config = dict(
    num_classes=11,
    qk_norm=False,
    inner_norm=False,
    depths=[4, 4, 4],
    label_smoothing=0.1,
    optimizer='soap',
)
Rows from block 5 of a small image classifier, named by matrix and row number. Rows with one number belong to one neuron. Each number is 128 + 24 x the weight over its row's rms, rounded and kept within 0 to 255. All counts start at 0.
After each neuron's rows are labels from the 100 images, of 14848, where the neuron reaches its largest size: "patch colour" is the nearest of a few named colours to the mean colour under the peak; "strongest on" is what is common among them. Only what is clearly more common there than usual is listed. The data: capsule endoscopy frames (Kvasir-Capsule).
# gate: MLP gate (model.blocks.5.mlp.gate.weight, 256x128), inputs 64-127
# fc1: MLP up (model.blocks.5.mlp.fc1.weight, 256x128), inputs 64-127
# fc2: MLP down (model.blocks.5.mlp.fc2.weight, 128x256, transposed), outputs 64-127

gate.8 [129 111 112 161 181 126 181 128 145 126 142 157 130 138 102 143 145 103 194 130 141 130 141 147  72 159 141 118 144 133 106 103 147 146 155 152 105 167 125 113 137 122 134 114 154 111 124  99 102 108  95 141 138 125 133 156 121 153 132 136 174 123 110 121]
fc1.8 [121 125 140 122 116 103  96 116 134 101 162 140 145 145 111 123 126 148 101 123 104 126 134  90 157 128 106  97  90  83 114 155 128  67 138 135 134 128 149 125 148 134  98 135  72 151  99 136 152  90 110 109 112 135 119 117 152 145 165  81  72  79 142 131]
fc2.8 [114 110 100 139 148 115 134 138 132 128  99 126 102 103 125 143 133  95 115  92 113 130 123 154  92 144 118 163 151 175 129 170 140 116 111 166 136 113 128  95 122 103 141 164 136 123 146 156 114 155 128 160 134 108 150 132 156 115 149  97 122 136 104 134]
patch colour: yellow; pink
strongest on: finding: pylorus

gate.217 [120 148 170 157 158 117 148 132  73 155 130 134  77 118 129 144 148  90 157 131 149 115 104 128 100 114 134 112 137 124 136 139 104 133 153 185 123 102 132 150 139  88 104 128 135 113 143 153  71 113 101 119 142 126 149 127 128  91  98 146 127 145 141 122]
fc1.217 [134 161 111 182 102 122 115 130  78 124 122  82 121 126 104 111  94 121 157 109 140 152 121 119 145 102 119 138 127 151 157  88 136 105 104 135 136 116 124 104 141 133 172 145 111  79 131 165 109 118 152 121 117 128 116  94 115 147 113  99 127 114 134 134]
fc2.217 [123 130 165 122 123 114 152  95  98 133 106 147 105 107 134 125 118 140 143 119 119 120 136 159 150  89  93 130 144 109 140  95 150 134 139 121  82  68 121 166 105 133 124 141 147 155 171  95 103 104 107  97 119 100 118 122 139 150  76 103 160 111 122  76]
patch colour: orange
strongest on: finding: ileocecal valve

gate.226 [143 160  93 148 117 155 110 140 161 108 188 145 114 112 144 119 169 106 156 140 123 120 140 116 116 127 132 125 128 156 102 128 139 145 141  94 141 140 133 129 143 126 127 157 136 145  95 143 143  99 117  80  64 134 129 129 120 102 107 158 136 141 121 146]
fc1.226 [130 121 128 163 132 118 108 171 107 187 130 148 128 103 131  90  81 115 125 143  88  89 167 132 103  84 138 103 131 137 108 116  86  97 132 122 105 108 125 169 122 107 132 145 113 111 127 152 189 123 139 134 109 107 129 116 107 100 126 161  86 123 108 134]
fc2.226 [110 125 160 129 153 126 141 119 141 154 131 115 111 136 114 120 122 174 162 144  99 115  96 123 159 130 144 141 118 149  85 127 145 135 135  97 152 126 161  98 137  96 108 137 131 132 110 105 195 141 135 141 159 124 139 103 142 162 134 105 133 172 104 125]
patch colour: black
strongest on: finding: pylorus

gate.157 [139 115 135 132 142 154 112 155 132 123 139 152  76 155  91 107 141 147 150 142 120  98  74 135 114 159 126 129 140 157 138 133  77 101 116 123 124 191 149 140 146 142 158 158 142  91 161 141 151 131 134 177 162 129  94 115 144 142 114 127 139 119 144  99]
fc1.157 [115 179  88 141 108 131 132 147 108 105 138 113 143 159 153 121 104 118 123 120 156 151  73 144 110 163 144 107 144 122 107  99 138 138  91 138 114 166  93 120 129  98  93 130 141 107 145  83 123 157 161 145 135  57 150 165 173 101 123 118 102 157 157 105]
fc2.157 [128 103 129 134 156 108 117 100  94 143 143 159 116 139 153 167 122 115 126 180 112 134  91 137 137  96 121 102  80 122  78 124 100 116 149 104 151 146 113 175 116 120 138 117 100 145 147 141 120 152 124  91 142 118 184 158 101 101 118  65 131 162 123 104]
patch colour: orange
strongest on: finding: ileocecal valve

gate.190 [103 143 108 131 126 158 156 129  64 153 177 155 103 152 110  81 133 101 109 152 150 103 144 136 138 171 145 158 107 117 129 103 108 182 132 133 147 126 144 147 117 106 138 128 124 125  87  94 122 107  99 123 139 164 143  65 134 128 138 106 139 143 112 157]
fc1.190 [101 131 138 122 147 116 140 159 163 120 128 139 101 161 102 109 149 153 126 120 120 119 105 172 169 127 109 124 113 162 133  91 122 145 124 156 142 148 117 163 134 127 131  69 110 108 111  98 115 120 160  89 135 164 130 149 125  89 149 105 112  99 132  88]
fc2.190 [139 153 130 154 184 115 113 148  78 125 138 183 123  79 113 168 112 122 142 118 114 116 131 105 101  90 179 133 146 124 115 109 104 115 156 105 102 127 155 129 138  94 124 160 152  95 116 138 143 105 149 150  98 115 132 103 107 124 158 113 153 123 113 118]
patch colour: orange
strongest on: finding: ileocecal valve

gate.170 [139 137  92 132 143 137 158  91 138 129 141 127 117 132 145 151 117 140 165 152 160  89 143 156 108 148 146 145 140 118 111 155 100  86 173 160 149 181 139 123 162  91  95 156 127 153  81 144 151 146 123 165 129 151 131 134 126  91  92 167 107  87 137  90]
fc1.170 [126 154 142 112 144 133 136 151 149 124 106 100 126 160 145 148 129 138 133 122 131 117 135 131 131 152 136 146 127 149 142 156 121 111 116 181 109 153 178 135  90 139 142 164 133 105 128 144 153 138 135 141 121 101  72 176 143 132 123 104 107 153 168  73]
fc2.170 [116 102 158 123 126 125 143 109  91 154 164 123 128 122 175 135 137 131 130 151 151 140 113 177 111 160  82 152 138 159 126 101 119 125 141 157 147 156 135 149 112 132 112 121  81 143  71 111 138 158 176 139 151 100 142 178  90  96 102  76 139  80 133 134]
patch colour: pink
strongest on: finding: lymphangiectasia

gate.50 [121 107 129 128 121 124 115 144  76 140 171 157 147 154 155 135 101 138  93 123 173  95 152 101 164 102 175 140 115 114 156 153 101  87 128 156 142 142 139  99 138 132 138 155 140 122  75 109 117 123 154 146 123 145  96 108 133 101 165 141 184 133 102 135]
fc1.50 [164 148 102 147 147 145 161 147 119  74 113 137 111 121 169 131 158 117 158 155 127 138 157 183  61 143 148 106 108 129 113  91 131 143  95 137 112 148 113 152 160  76 130 148 118 101 155 141 144 132 147 130 143 133 125 153 120 131 155 140 134 150 150 115]
fc2.50 [156 121 146 146 150 135 167 116 139 176 136  95 105 175  90  88 111 129 124 106 162 131 152 134 121 145 139 150 166 137  89 101 145 141 109 131 121 133 174 124 140 132 140 173  84 139  99 101 112 144 119 145 127  38 125 101  85 134 130 161 115 111 102  93]
patch colour: orange
strongest on: finding: angiectasia

gate.177 [149  95 110 155 114 139 122 121  77 161  95 124 144 112 121 124 100  96 113 141  68 139 117  92 157 152 165 130 113 115  73 160 169 120 149 120 152 103 108 122  85 112 122 159  73 135 108 150 130 144 184 127 146 139 121 119 113 115 128 109 151 125 159 144]
fc1.177 [113 101 102 156 105 120 149 121 138 112 166 127 130 114 114  90 129 104 134 120 123 119 132 175 146 152 139 122 109 104 128 128 172 132  99 135 152 106  93 149 137  74  96 169 126 107 137 133 133 181 148 139 154 145 145  89  99 126 158  77 158 140  92 133]
fc2.177 [ 72 165 145  56 155 121  82 123  95 151 103 125 126  97 187 130 119 119 168 116 126 116 153 130 118 128 138 120 109 151 110 101 108  92 147 135 139 158 157 143 133 147 171 119 110 119  97 102 134 121 103 152 124 146 126 128 138 124 130 104  99 159 145 135]
patch colour: black
strongest on: finding: ileocecal valve; finding: blood fresh

gate.236 [140 144 121 129 108 134 144 118 148  93 153 133 148 154 117 119  88 113 145  79 140  95 135 152 101 158 138 143 150 176 130 139 135 138 141 178 139 145 140 150 119 103 119 135 143 180 135 133 143 106 144 147 112 162 109 164 128 105 172 155 109 169 129 161]
fc1.236 [130 103 125 127 118  91 126 128 161 160 180  99 135 112 141 152 139  91 161 115  94 128 136 187 157 120  95 122 128 128  91 122  96 153 152 147 151 127 167 150 119  86 100  93 154 109 157 139 127 152  89 167 135 127 124 105 142 118 139 151 126 145 150 122]
fc2.236 [120 101 146 115 137 163 136 147 106 138 107 126 110 125 125 147 109  68 126 121 126 105 124 115 113 126 135 104 144 148  78 142 122 139 111 119 119 164 124 120 134 116 128 136 102 132 146 132 128 124  92 143 135 181 141  95 131  94 119 143 150 180 140 173]
patch colour: orange
strongest on: finding: reduced mucosal view

gate.123 [110 156 114  89 135  81 102  96 106 141 130 114  96  86 167 160 118 136 133 145 109 137 116 144 160 141 133 163 110 150 157 134 126 112 109 110 111 112 159 112 136 128 150  81 165 113 170 123 102 156 154 160  87 112 142 157 134 164 152 160 151 120 158 143]
fc1.123 [150 145 147 124  98 106 118 132 134 114 150 143 105 107 120 125 162 130 126 106 137 127 136 108 156 165 170 110 175 123 153 101 151 162 147 126 155 139 120 119 123 102 127 117 151  83 139 135 131 104 146 170 154 145 140 103 143 137 122  94 144 157 154 147]
fc2.123 [129 136 176 142 149 146 146 116 146 143  86 100 129 165 136 124 129 143 127 111 132 125 116 147 169  81 140 132 131 128  81 156 160 144 108 125 149  91 116 124 129 133 157 124 152 147 106 127 118 144 142  80 110 172 144 110 160 174 103 175 141 148 146 126]
patch colour: orange
strongest on: finding: ileocecal valve