A small image classifier, trained from scratch: arch caformer, trained on capsule endoscopy frames (Kvasir-Capsule).
Rows from block 5 of a small image classifier, named by matrix and row number. Rows with one number belong to one neuron. Each number is 128 + 24 x the weight over its row's rms, rounded and kept within 0 to 255. All counts start at 0. Numbers have three digits each.
After each neuron's rows are labels from the 100 images, of 14848, where the neuron reaches its largest size: "top examples" is what is common among them. Only what is clearly more common there than usual is listed. The data: capsule endoscopy frames (Kvasir-Capsule).
# gate: MLP gate (model.blocks.5.mlp.gate.weight, 256x128), inputs 64-127
# fc1: MLP up (model.blocks.5.mlp.fc1.weight, 256x128), inputs 64-127
# fc2: MLP down (model.blocks.5.mlp.fc2.weight, 128x256, transposed), outputs 64-127

gate.6:097159146145123108118138126140118111120126136142098158103129126156119139134147138158126106094146155130121123143108107155080138149121121141130142100109110131193101118162153120151086113111118139
fc1.6:112176133146111104137113140115135116128091100131142141134123135133122115092112148138133082170122132105117112130111125176151110137139146099100142088114174112203145109173125072160117098054125135
fc2.6:121135107152142150147127151151151130137141108145134119148138169138095099082137096145150150133174122138129145120132109134155128122155185115122159115122127154114127087141144127141129183194098121
top examples: finding: reduced mucosal view

gate.73:100134096132139098128195089131161121132140139126147097108100118142131145106132152143128166129095118123175103118121146133132134153147141144082134126139123114122123123136157147124080135159105078
fc1.73:156133106133111082126169132128140112144119136136144123149104121105095165135100131134104118130087135147117156164125137138083159102123137137088150104122167064123143118156171151145111120109101074
fc2.73:151134114141120123087082138089091116138109163136141139111095095138154098107137099135098139093126116112077173155111144129119122136095141107145117132138140110134100145164151129131151071112122134
top examples: finding: angiectasia

gate.49:111103146122134115117100113129120154120109121137133113100095187098145149125127137141146140107121113084097139152143144093126115114119131138106123152118128044103129129091122124147092108103137089
fc1.49:123168124128130162136162117111135108109102142076107085146139126146133132175132094147125155160098166144150122140125125138149168142106120115139140091128120167132170142149136125101111144157088124
fc2.49:154170137140185152152093108127089147114115148119096186136105123152120101179111084136068110151084132120110136127140123149117128149153124113148116142121127142149131086108143151108130138119104136
top examples: finding: reduced mucosal view

gate.80:145091164165148132137157121110141171074139127079133108120156131140140124158153130118170139132106096157132134183135086126142078138114139139123164107117148191161137130115111092153129099129100148
fc1.80:130121145120089126140116095132112110081161076122111107067145111118150115133190091139124140178139148159108128145128155165134122143144142135111119130144123129121132121114118100133141135148150131
fc2.80:094152149168134142114145097115142126151102149136139154105122119154105115146136140115129125116184119122181096160104075142138127131156139161137159104115121189096168164118117131142138124154099121
top examples: finding: reduced mucosal view

gate.168:162164154130131156119126103147118141180110158126109144122121077108094134177115167145103134101145172145112178137131138121125124093127112119109116105159142150169121140133160162147145126155137128
fc1.168:141134095115114103150110151094124089138113144132133144167127080101131150127189176130128105105124156156162188131147087099159160135123137129102134170159122142134148137156115141110119174110102145
fc2.168:116133111066110102128158156131141137195109139126165109116106147123089110110128148047137093122098094143131141083134183148166102156192169107113125104131139128126120104122094153130150166136138121
top examples: finding: pylorus

gate.220:123155139158130116096171087169126135147102104135104073131094135158134098100092097134137113174101115126122137131147096128101120081146127171111120116149091091097087148117122144170118136124093115
fc1.220:150077148127101147174062152126117090115102097097137159121129143118127125139123151158094150142121084126148153161133178089124130161091095092110134120125135106145165103134133100114142138149147170
fc2.220:167120101121145090157101154116158158164117145119126106135099093117139137109177145106097100124131090111118129109145159125142137129142078114145151178105152152130138150137137101142109140118119142
top examples: finding: ileocecal valve

gate.69:130133125120146113119125120140152121094123141131145109122086156114122167101120138136134113123133108125137128123134159147121101150126149186139130168140120172169157173166144141148077121140151112
fc1.69:079092120109102129095163117151160142151133167113136106112147099124097079141099095118090130120130082142089166135143102099167152153119122097134149147120108138135172111110161103101103090097130142
fc2.69:141146152101109148146140145084107125104146114150135167124140120109140146129139094100125101102151111114126091124108129122102090137128118153117122119090117139133142183109143146121139169140137102
top examples: finding: ileocecal valve

gate.205:159105119082139140086123109099097132127136112111105101155125143120113082135118178127126157120122143125179109141147109137092125163117140136114125117133140149114128127123124120120127081128118101
fc1.205:073162108115102183145140130136164138141175155138119130167150120108104136148141153111122141134152084099111131154132136091127127152118132133119168149100152156129126134102099137175157126100103118
fc2.205:152109117081105151156115149101106098136086123169147115103127118157124137160169132160110131117109134090101120125185060129147128117144149149121120115125140134148084112124145118097118125100114167
top examples: finding: reduced mucosal view; finding: ileocecal valve

gate.152:121146109146127116115147142128118120162163092130118072144147156115151098138102113131102158128129117129163131112119087179137121086178098109176127066168115131135154114136142108115102110155156090
fc1.152:145138137110125126072121141123153108134100157169145134142100095134142123155109139095127099139114173133137121128126119092074133135081108123112144156129109109139110113120161152149137122129142145
fc2.152:155143143092125152149138145115120159126127159119166113120158136133161127148142118147176127142116153085156136112094110090147112103122137145141104149095117178072129159100105102120149120106125161
top examples: finding: reduced mucosal view

gate.230:124129149115138124122124072115119091120152122142163104094113151101115130131143112166075162151170063146098134117142131116145188157126122124107152139127143104125112157146135121178117122115123133
fc1.230:142127147132157085131141108178120110133141133144091179123137123117108133118162159101138134134108185139097145172111100126134107156140147138120152137121155125129134127139133076105155149153144153
fc2.230:132103133117154114121187115140136165150098111122168138108118087149120159100144146125152133154135131128129130129128154134134073111137114150091148128114146187168142139118114054112127137080111156
top examples: finding: ileocecal valve

gate.70:120142165141169113097171108119139149152133166181114116104122131109150111118170130143153106135141141137134151146123121146141098142135151124159132145110140146148173129146130145134103149125132179
fc1.70:121112125140129155164112195124159109118149087090095151122127085112123127110121109126104098090189117136088140116136081113134094093121082115111139092163136117102101125144161130113132122140112104
fc2.70:117102123123139125173145158147126113097143130132144140139154129147136116107115124130140101119148092156134093133129114097132166099087093165115138138162128107129124096102072115102151087104141092
top examples: finding: blood fresh; finding: angiectasia

gate.83:092126118162081125094079125132154128113110113090128144102111118129163094198133120122150105143157115140113127148117118143187144118120115135134140135117126140122159135132116126110114122107126123
fc1.83:090170145160117157117108172143147106146082130143125159132119155075125152105134145106127141098130093121125142128164125130076164137143130138110165160108101132125107116138154174126136143161117123
fc2.83:098096182103119137143096126091114108158124127113134083142154115146101091170136074117158106107142164192108126103145149099112115105125100118136125131144152101126118176126120111106119139107145122
top examples: finding: angiectasia

gate.146:140141123180140130177114155138147146148130118135086091121089143120159198136138119136151116123108112125125131122147137150150120122166116171143165116128073144150176140145110133133129093095127115
fc1.146:127124132133121125175140133113145145130157135126089076126085115115161181123147101132104157112121104099128133128109094124138092125139143161126153134170125163107132114155107110151130109120161138
fc2.146:140142091121154194117127163156132090120141102133128160129141098151067154108082099117114125137148105116115125147118125119121130119090143122134137112101144142151150104096135108142119161181117108
top examples: finding: reduced mucosal view

gate.105:190112141134145129161158101171111144126140096150120117138165141130113143138132149141166102156158134136129142124164148127107094130121123140127098148114114169124094119133213122179153145142102116
fc1.105:140146094133134110150117150127149193140137113134149131134154123124096134124153108133181113146120094148135114116175128143143134123095133120111128139174148159118118132145149148122160158099105122
fc2.105:077130136128096146159113128087144106089126128127128122098149132116173101122163155115150149132107117139161201135124144184117152133108096119126141107106124151124116143192145136147129159128081118
top examples: finding: pylorus

gate.103:126138160116134143094121128092089118185106182137106150144158089162156135126129129093143139164128091103112122111110143125119122174089133141092120129121125165172133138124125123150164128099151126
fc1.103:126150159094136162093128152128122137211120138149125141143117115129131145135152138091137146163088091132116120109107139133108097154087140127148115132097092158154141119137128129181152101147139128
fc2.103:114123113135125136095145117128133132144133106120088120079123144102111092105151171118155101116107131147134119124113144129126160158115126142136151137126134110130184144121124128072100137156142141
top examples: finding: pylorus

gate.115:092159108115129099091151152127171134111111134125132056151146118140103150105118129129152105139139145119115148151155118148121151143182098116129123121107120165147132143136117105131119128154165127
fc1.115:169149149109137122148117135107127114114141129145164140128085120141167162121127187091166133148096127105144131113140134151140100077146135143138130110146144134136144087153131155158129122127131120
fc2.115:095125120128152134118123102146152098124119134135129102090126163107128161100120116144104148132168114132151199108080117144133130116096105148148138117139140128136146067122124127109133134124149065
top examples: finding: reduced mucosal view