A small image classifier, trained from scratch.
Model: 3.7M parameters, 96-pixel images, arch caformer, norm layernorm, depths [4, 4, 4], widths [64, 128, 256].
Data: trained on capsule endoscopy frames (Kvasir-Capsule), 42238 training examples.
Rows from block 7 of a small image classifier, named by matrix and row number. Rows with one number belong to one neuron. Each number is 50 + 12 x the weight over its row's rms, rounded and kept within 0 to 99. All counts start at 0.
After each neuron's rows are labels from the 100 images, of 14848, where the neuron reaches its largest size: "top examples" is what is common among them; "patch colour" is the nearest of a few named colours to the mean colour under the peak. Only what is clearly more common there than usual is listed. The data: capsule endoscopy frames (Kvasir-Capsule).
# gate: MLP gate (model.blocks.7.mlp.gate.weight, 256x128), inputs 0-127
# fc1: MLP up (model.blocks.7.mlp.fc1.weight, 256x128), inputs 0-127
# fc2: MLP down (model.blocks.7.mlp.fc2.weight, 128x256, transposed), outputs 0-127

gate.100:53 93 42 60 51 65 45 44 49 48 62 45 67 42 49 32 51 45 59 51 45 70 52 39 50 59 52 39 37 34 37 57 46 52 56 34 45 50 52 58 57 72 50 48 80 48 61 40 40 43 47 48 56 48 75 45 61 32 34 39 44 60 49 54 52 33 72 39 64 47 36 51 42 38 39 45 65 71 58 26 45 56 65 51 67 72 26 59 54 63 35 49 48 38 52 41 37 33 57 66 44 14 44 30 58 53 72 42 60 39 54 54 53 64 51 48 62 44 60 58 59 33 57 34 48 56 51 44
fc1.100:45 38 67 52 60 52 45 45 54 56 41 66 31 61 54 63 56 48 49 61 50 45 54 38 71 47 30 51 51 63 49 66 76 47 53 73 64 38 67 46 58 25 28 44 49 59 38 62 38 30 50 66 45 49 50 48 49 49 55 53 40 51 70 45 59 67 52 41 34 49 47 37 46 65 52 65 28 25 41 57 68 58 42 46 40 28 47 46 46 53 86 49 52 49 61 50 73 63 46 49 63 38 52 50 59 52 32 44 34 77 63 44 60 50 50 35 37 68 31 48 53 39 41 74 56 60 66 64
fc2.100:45 74 64 61 72 67 49 33 66 65 52 38 43 40 61 57 57 64 44 50 35 40 70 71 47 47 36 38 52 46 71 39 50 41 58 34 42 43 51 58 63 33 50 68 41 36 40 65 45 52 69 50 26 43 73 44 38 61 47 72 37 26 34 58 33 52 60 42 45 52 36 55 42 48 44 62 61 42 32 57 42 54 46 53 35 39 61 29 51 47 61 45 34 63 67 41 26 58 54 71 39 52 33 49 45 30 49 50 38 43 42 31 34 63 39 56 44 47 53 64 51 29 41 48 37 36 48 40
top examples: finding: ileocecal valve
patch colour: black

gate.109:64 42 44 54 46 43 48 54 39 46 42 44 58 44 43 71 52 45 44 77 53 45 87 47 35 54 47 66 27 28 38 68 38 66 50 38 70 42 44 71 62 28 61 46 47 55 44 46 56 47 32 39 47 44 58 64 55 46 42 40 35 66 40 52 42 36 39 32 34 55 46 43 67 40 40 66 45 28 46 59 66 41 63 87 42 60 50 66 58 50 61 40 42 26 48 49 45 53 52 65 47 49 46 54 54 40 55 46 44 57 35 46 52 28 53 56 40 45 51 41 53 24 34 39 49 81 43 48
fc1.109:42 42 27 48 60 46 30 39 67 50 53 52 59 56 42 81 52 34 47 39 61 49 67 45 45 55 40 45 20 26 63 52 48 59 69 44 60 59 67 57 32 37 50 57 42 32 38 50 49 41 48 59 41 37 52 51 53 75 47 45 32 56 42 53 43 43 41 45 34 44 42 39 46 39 47 63 39 38 46 51 53 56 59 80 30 53 53 68 60 46 52 41 45 37 53 46 39 65 44 42 24 58 37 48 71 36 65 43 28 47 46 61 49 31 34 44 58 69 38 44 45 32 66 44 65 65 41 74
fc2.109:57 68 53 46 69 61 54 57 46 46 47 43 30 56 45 46 51 56 38 53 68 55 54 58 60 57 55 39 50 48 57 43 44 45 50 38 15 55 52 39 31 64 27 37 71 42 38 48 68 67 52 49 47 58 41 34 51 69 63 49 52 47 65 62 71 44 68 61 84 45 44 41 49 55 44 57 57 69 47 45 63 39 48 43 61 53 55 70 74 57 68 29 54 54 44 54 51 41 39 49 52 52 55 44 49 45 22 40 51 62 56 23 44 62 74 70 45 49 34 67 67 49 57 47 75 48 42 30
top examples: finding: ileocecal valve
patch colour: orange

gate.21:38 44 53 72 65 64 31 61 49 94 60 49 56 46 56 47 51 59 51 21 37 62 54 44 53 38 47 38 40 72 41 50 32 53 39 62 46 48 37 53 58 50 50 52 58 46 51 48 49 43 52 63 53 63 37 56 47 71 46 64 49 50 39 60 30 73 45 67 61 55 42 53 28 20 56 58 58 52 48 55 43 43 38 44 56 61 42 45 63 39 27 53 64 36 48 30 55 24 59 49 43 54 64 44 46 38 32 40 61 43 38 32 30 39 77 56 56 72 60 47 40 48 52 42 40 49 36 46
fc1.21:51 66 73 42 46 50 55 63 44 53 40 39 59 71 35 46 62 54 41 59 47 35 46 70 68 41 51 66 50 41 55 28 60 47 49 22 57 41 45 41 39 36 50 60 32 46 32 60 52 66 49 50 45 41 43 42 66 67 57 54 41 72 66 30 46 40 74 36 72 45 59 36 53 53 21 61 23 49 57 47 40 61 46 54 31 67 47 52 51 60 51 65 53 56 46 58 57 40 59 50 62 50 34 48 61 56 24 40 31 43 52 49 32 41 64 45 44 78 48 46 25 41 54 49 44 52 48 28
fc2.21:46 44 59 39 43 48 49 43 33 44 44 50 35 43 70 41 47 38 44 59 43 43 51 49 57 74 35 67 45 36 72 40 64 41 40 36 53 28 67 51 15 57 23 39 67 33 22 72 58 48 75 47 57 36 51 44 33 50 54 61 44 43 40 44 37 56 49 42 63 48 59 66 33 51 46 63 33 40 46 41 38 36 68 50 50 46 30 58 46 63 64 51 49 55 49 39 42 41 48 75 43 46 35 63 41 48 46 43 57 62 66 56 46 61 47 58 35 52 51 53 49 43 13 36 41 61 64 48
top examples: finding: ileocecal valve
patch colour: black

gate.57:43 63 48 63 47 56 52 47 39 63 58 47 37 43 56 25 55 36 51 30 35 66 39 62 71 63 34 22 50 48 51 43 76 50 53 51 53 50 43 42 55 56 54 53 34 27 52 59 57 48 37 49 42 29 39 56 47 35 41 87 59 61 52 36 44 52 61 31 36 51 38 46 32 60 40 58 26 40 42 53 49 51 38 38 62 63 47 45 44 53 66 69 53 61 55 27 57 51 37 62 68 66 56 63 39 35 57 60 40 55 59 59 54 59 36 60 55 42 58 29 65 33 26 60 44 51 71 41
fc1.57:39 57 65 49 61 66 41 64 35 58 59 58 63 44 49 48 38 66 43 54 31 29 89 45 59 46 49 45 74 47 34 53 21 54 44 33 66 44 44 57 51 41 54 38 41 49 45 56 44 47 35 55 41 54 75 44 38 53 40 32 39 38 53 60 48 23 37 69 47 42 55 37 36 40 46 61 52 60 36 47 48 67 54 64 31 50 58 32 55 53 41 39 33 56 64 18 78 35 48 62 52 46 58 26 40 61 43 39 62 51 58 53 47 42 40 60 35 62 60 57 54 38 57 55 52 34 45 56
fc2.57:50 28 56 65 46 68 48 76 26 58 47 49 54 41 56 47 60 69 56 53 38 49 53 43 36 65 55 54 56 41 46 48 50 35 52 46 52 69 59 46 61 56 43 56 31 28 73 32 33 52 25 29 49 44 38 39 38 64 63 49 63 71 53 58 37 42 34 63 46 50 53 81 66 57 53 68 30 45 58 72 42 59 50 44 29 60 56 57 43 36 58 44 53 45 72 41 57 44 49 59 39 45 24 38 52 27 64 64 53 63 45 37 38 63 60 45 55 50 61 50 51 46 27 50 63 63 40 55
top examples: finding: reduced mucosal view
patch colour: grey

gate.120:43 51 53 59 37 55 25 30 31 58 70 48 43 47 48 45 48 33 58 52 29 41 39 36 40 71 47 44 25 41 38 53 51 35 47 62 24 58 64 56 63 73 51 54 71 61 41 57 51 49 38 49 45 52 62 51 51 27 54 55 51 45 35 48 39 55 41 57 71 65 57 50 16 55 50 36 39 69 41 70 53 21 45 39 57 38 60 53 50 36 57 37 43 62 64 41 42 40 39 27 39 48 60 61 39 62 51 47 57 57 51 48 54 64 41 61 37 51 53 61 45 33 47 61 30 68 71 40
fc1.120:49 52 53 65 62 73 51 42 47 48 50 53 25 40 82 38 38 37 52 55 61 43 39 53 61 43 42 40 38 69 34 46 61 44 42 42 48 56 62 59 33 60 55 51 74 46 47 54 52 57 41 47 41 61 52 40 48 45 57 54 27 53 24 50 66 48 80 36 56 54 28 44 55 41 44 60 43 67 55 48 71 40 53 47 41 18 46 50 45 37 63 38 52 43 41 40 51 53 36 50 44 50 66 57 52 52 58 75 39 41 64 56 55 85 59 46 58 46 60 41 68 24 57 56 59 39 72 73
fc2.120:42 56 66 56 54 64 45 48 57 63 64 47 52 53 36 45 68 30 65 66 43 55 57 35 77 33 53 51 51 45 57 57 45 50 46 21 69 32 41 45 38 47 49 52 55 56 54 59 40 34 41 71 65 36 61 37 59 49 65 46 57 41 36 42 56 63 43 39 44 65 46 61 37 58 20 70 52 48 72 26 37 42 53 40 36 35 70 50 46 52 30 27 56 52 40 70 51 61 53 52 49 62 49 69 75 39 40 34 30 48 56 38 42 40 59 35 49 48 38 65 54 53 56 61 72 56 47 35
top examples: finding: ileocecal valve
patch colour: black

gate.40:41 31 62 62 52 51 58 53 45 66 41 49 66 51 49 49 26 39 53 56 60 57 57 25 38 26 44 50 46 66 32 50 56 60 71 48 34 55 38 43 56 55 50 59 39 58 53 61 60 67 29 54 61 35 62 52 53 44 38 82 45 46 35 65 68 29 60 53 41 52 48 59 35 56 58 44 66 47 58 44 47 52 57 48 44 40 75 43 47 43 78 38 47 41 45 51 42 53 82 36 56 52 71 46 62 62 40 54 58 35 68 52 55 32 57 26 50 31 66 57 53 58 32 31 51 32 33 55
fc1.40:46 48 71 41 32 47 44 48 40 48 37 47 57 66 42 54 32 28 42 73 50 61 37 37 49 46 51 38 55 55 35 60 38 61 64 61 48 76 39 46 48 54 58 56 39 34 40 56 71 69 42 35 57 17 53 32 46 60 64 79 59 58 54 54 72 33 32 48 48 55 55 64 30 39 39 60 15 43 45 56 45 37 47 70 59 46 46 39 53 59 69 52 48 34 32 59 67 50 47 47 35 47 52 43 36 53 57 34 60 64 43 49 47 38 52 27 50 48 52 63 66 56 42 42 67 46 37 48
fc2.40:62 31 66 40 66 36 41 45 61 66 54 40 49 35 34 36 40 54 48 48 58 36 52 40 42 63 47 63 38 53 69 43 57 56 56 31 49 40 57 44 62 53 54 47 53 27 47 50 36 27 31 42 58 37 72 67 39 45 32 47 27 62 43 38 56 29 50 58 49 53 60 53 47 41 59 25 58 54 47 50 46 51 55 87 52 52 62 46 60 30 44 32 90 62 37 67 41 46 61 59 57 42 52 53 60 34 51 54 49 63 54 43 78 57 46 41 62 32 58 53 31 62 51 39 57 50 58 60
top examples: finding: ileocecal valve
patch colour: grey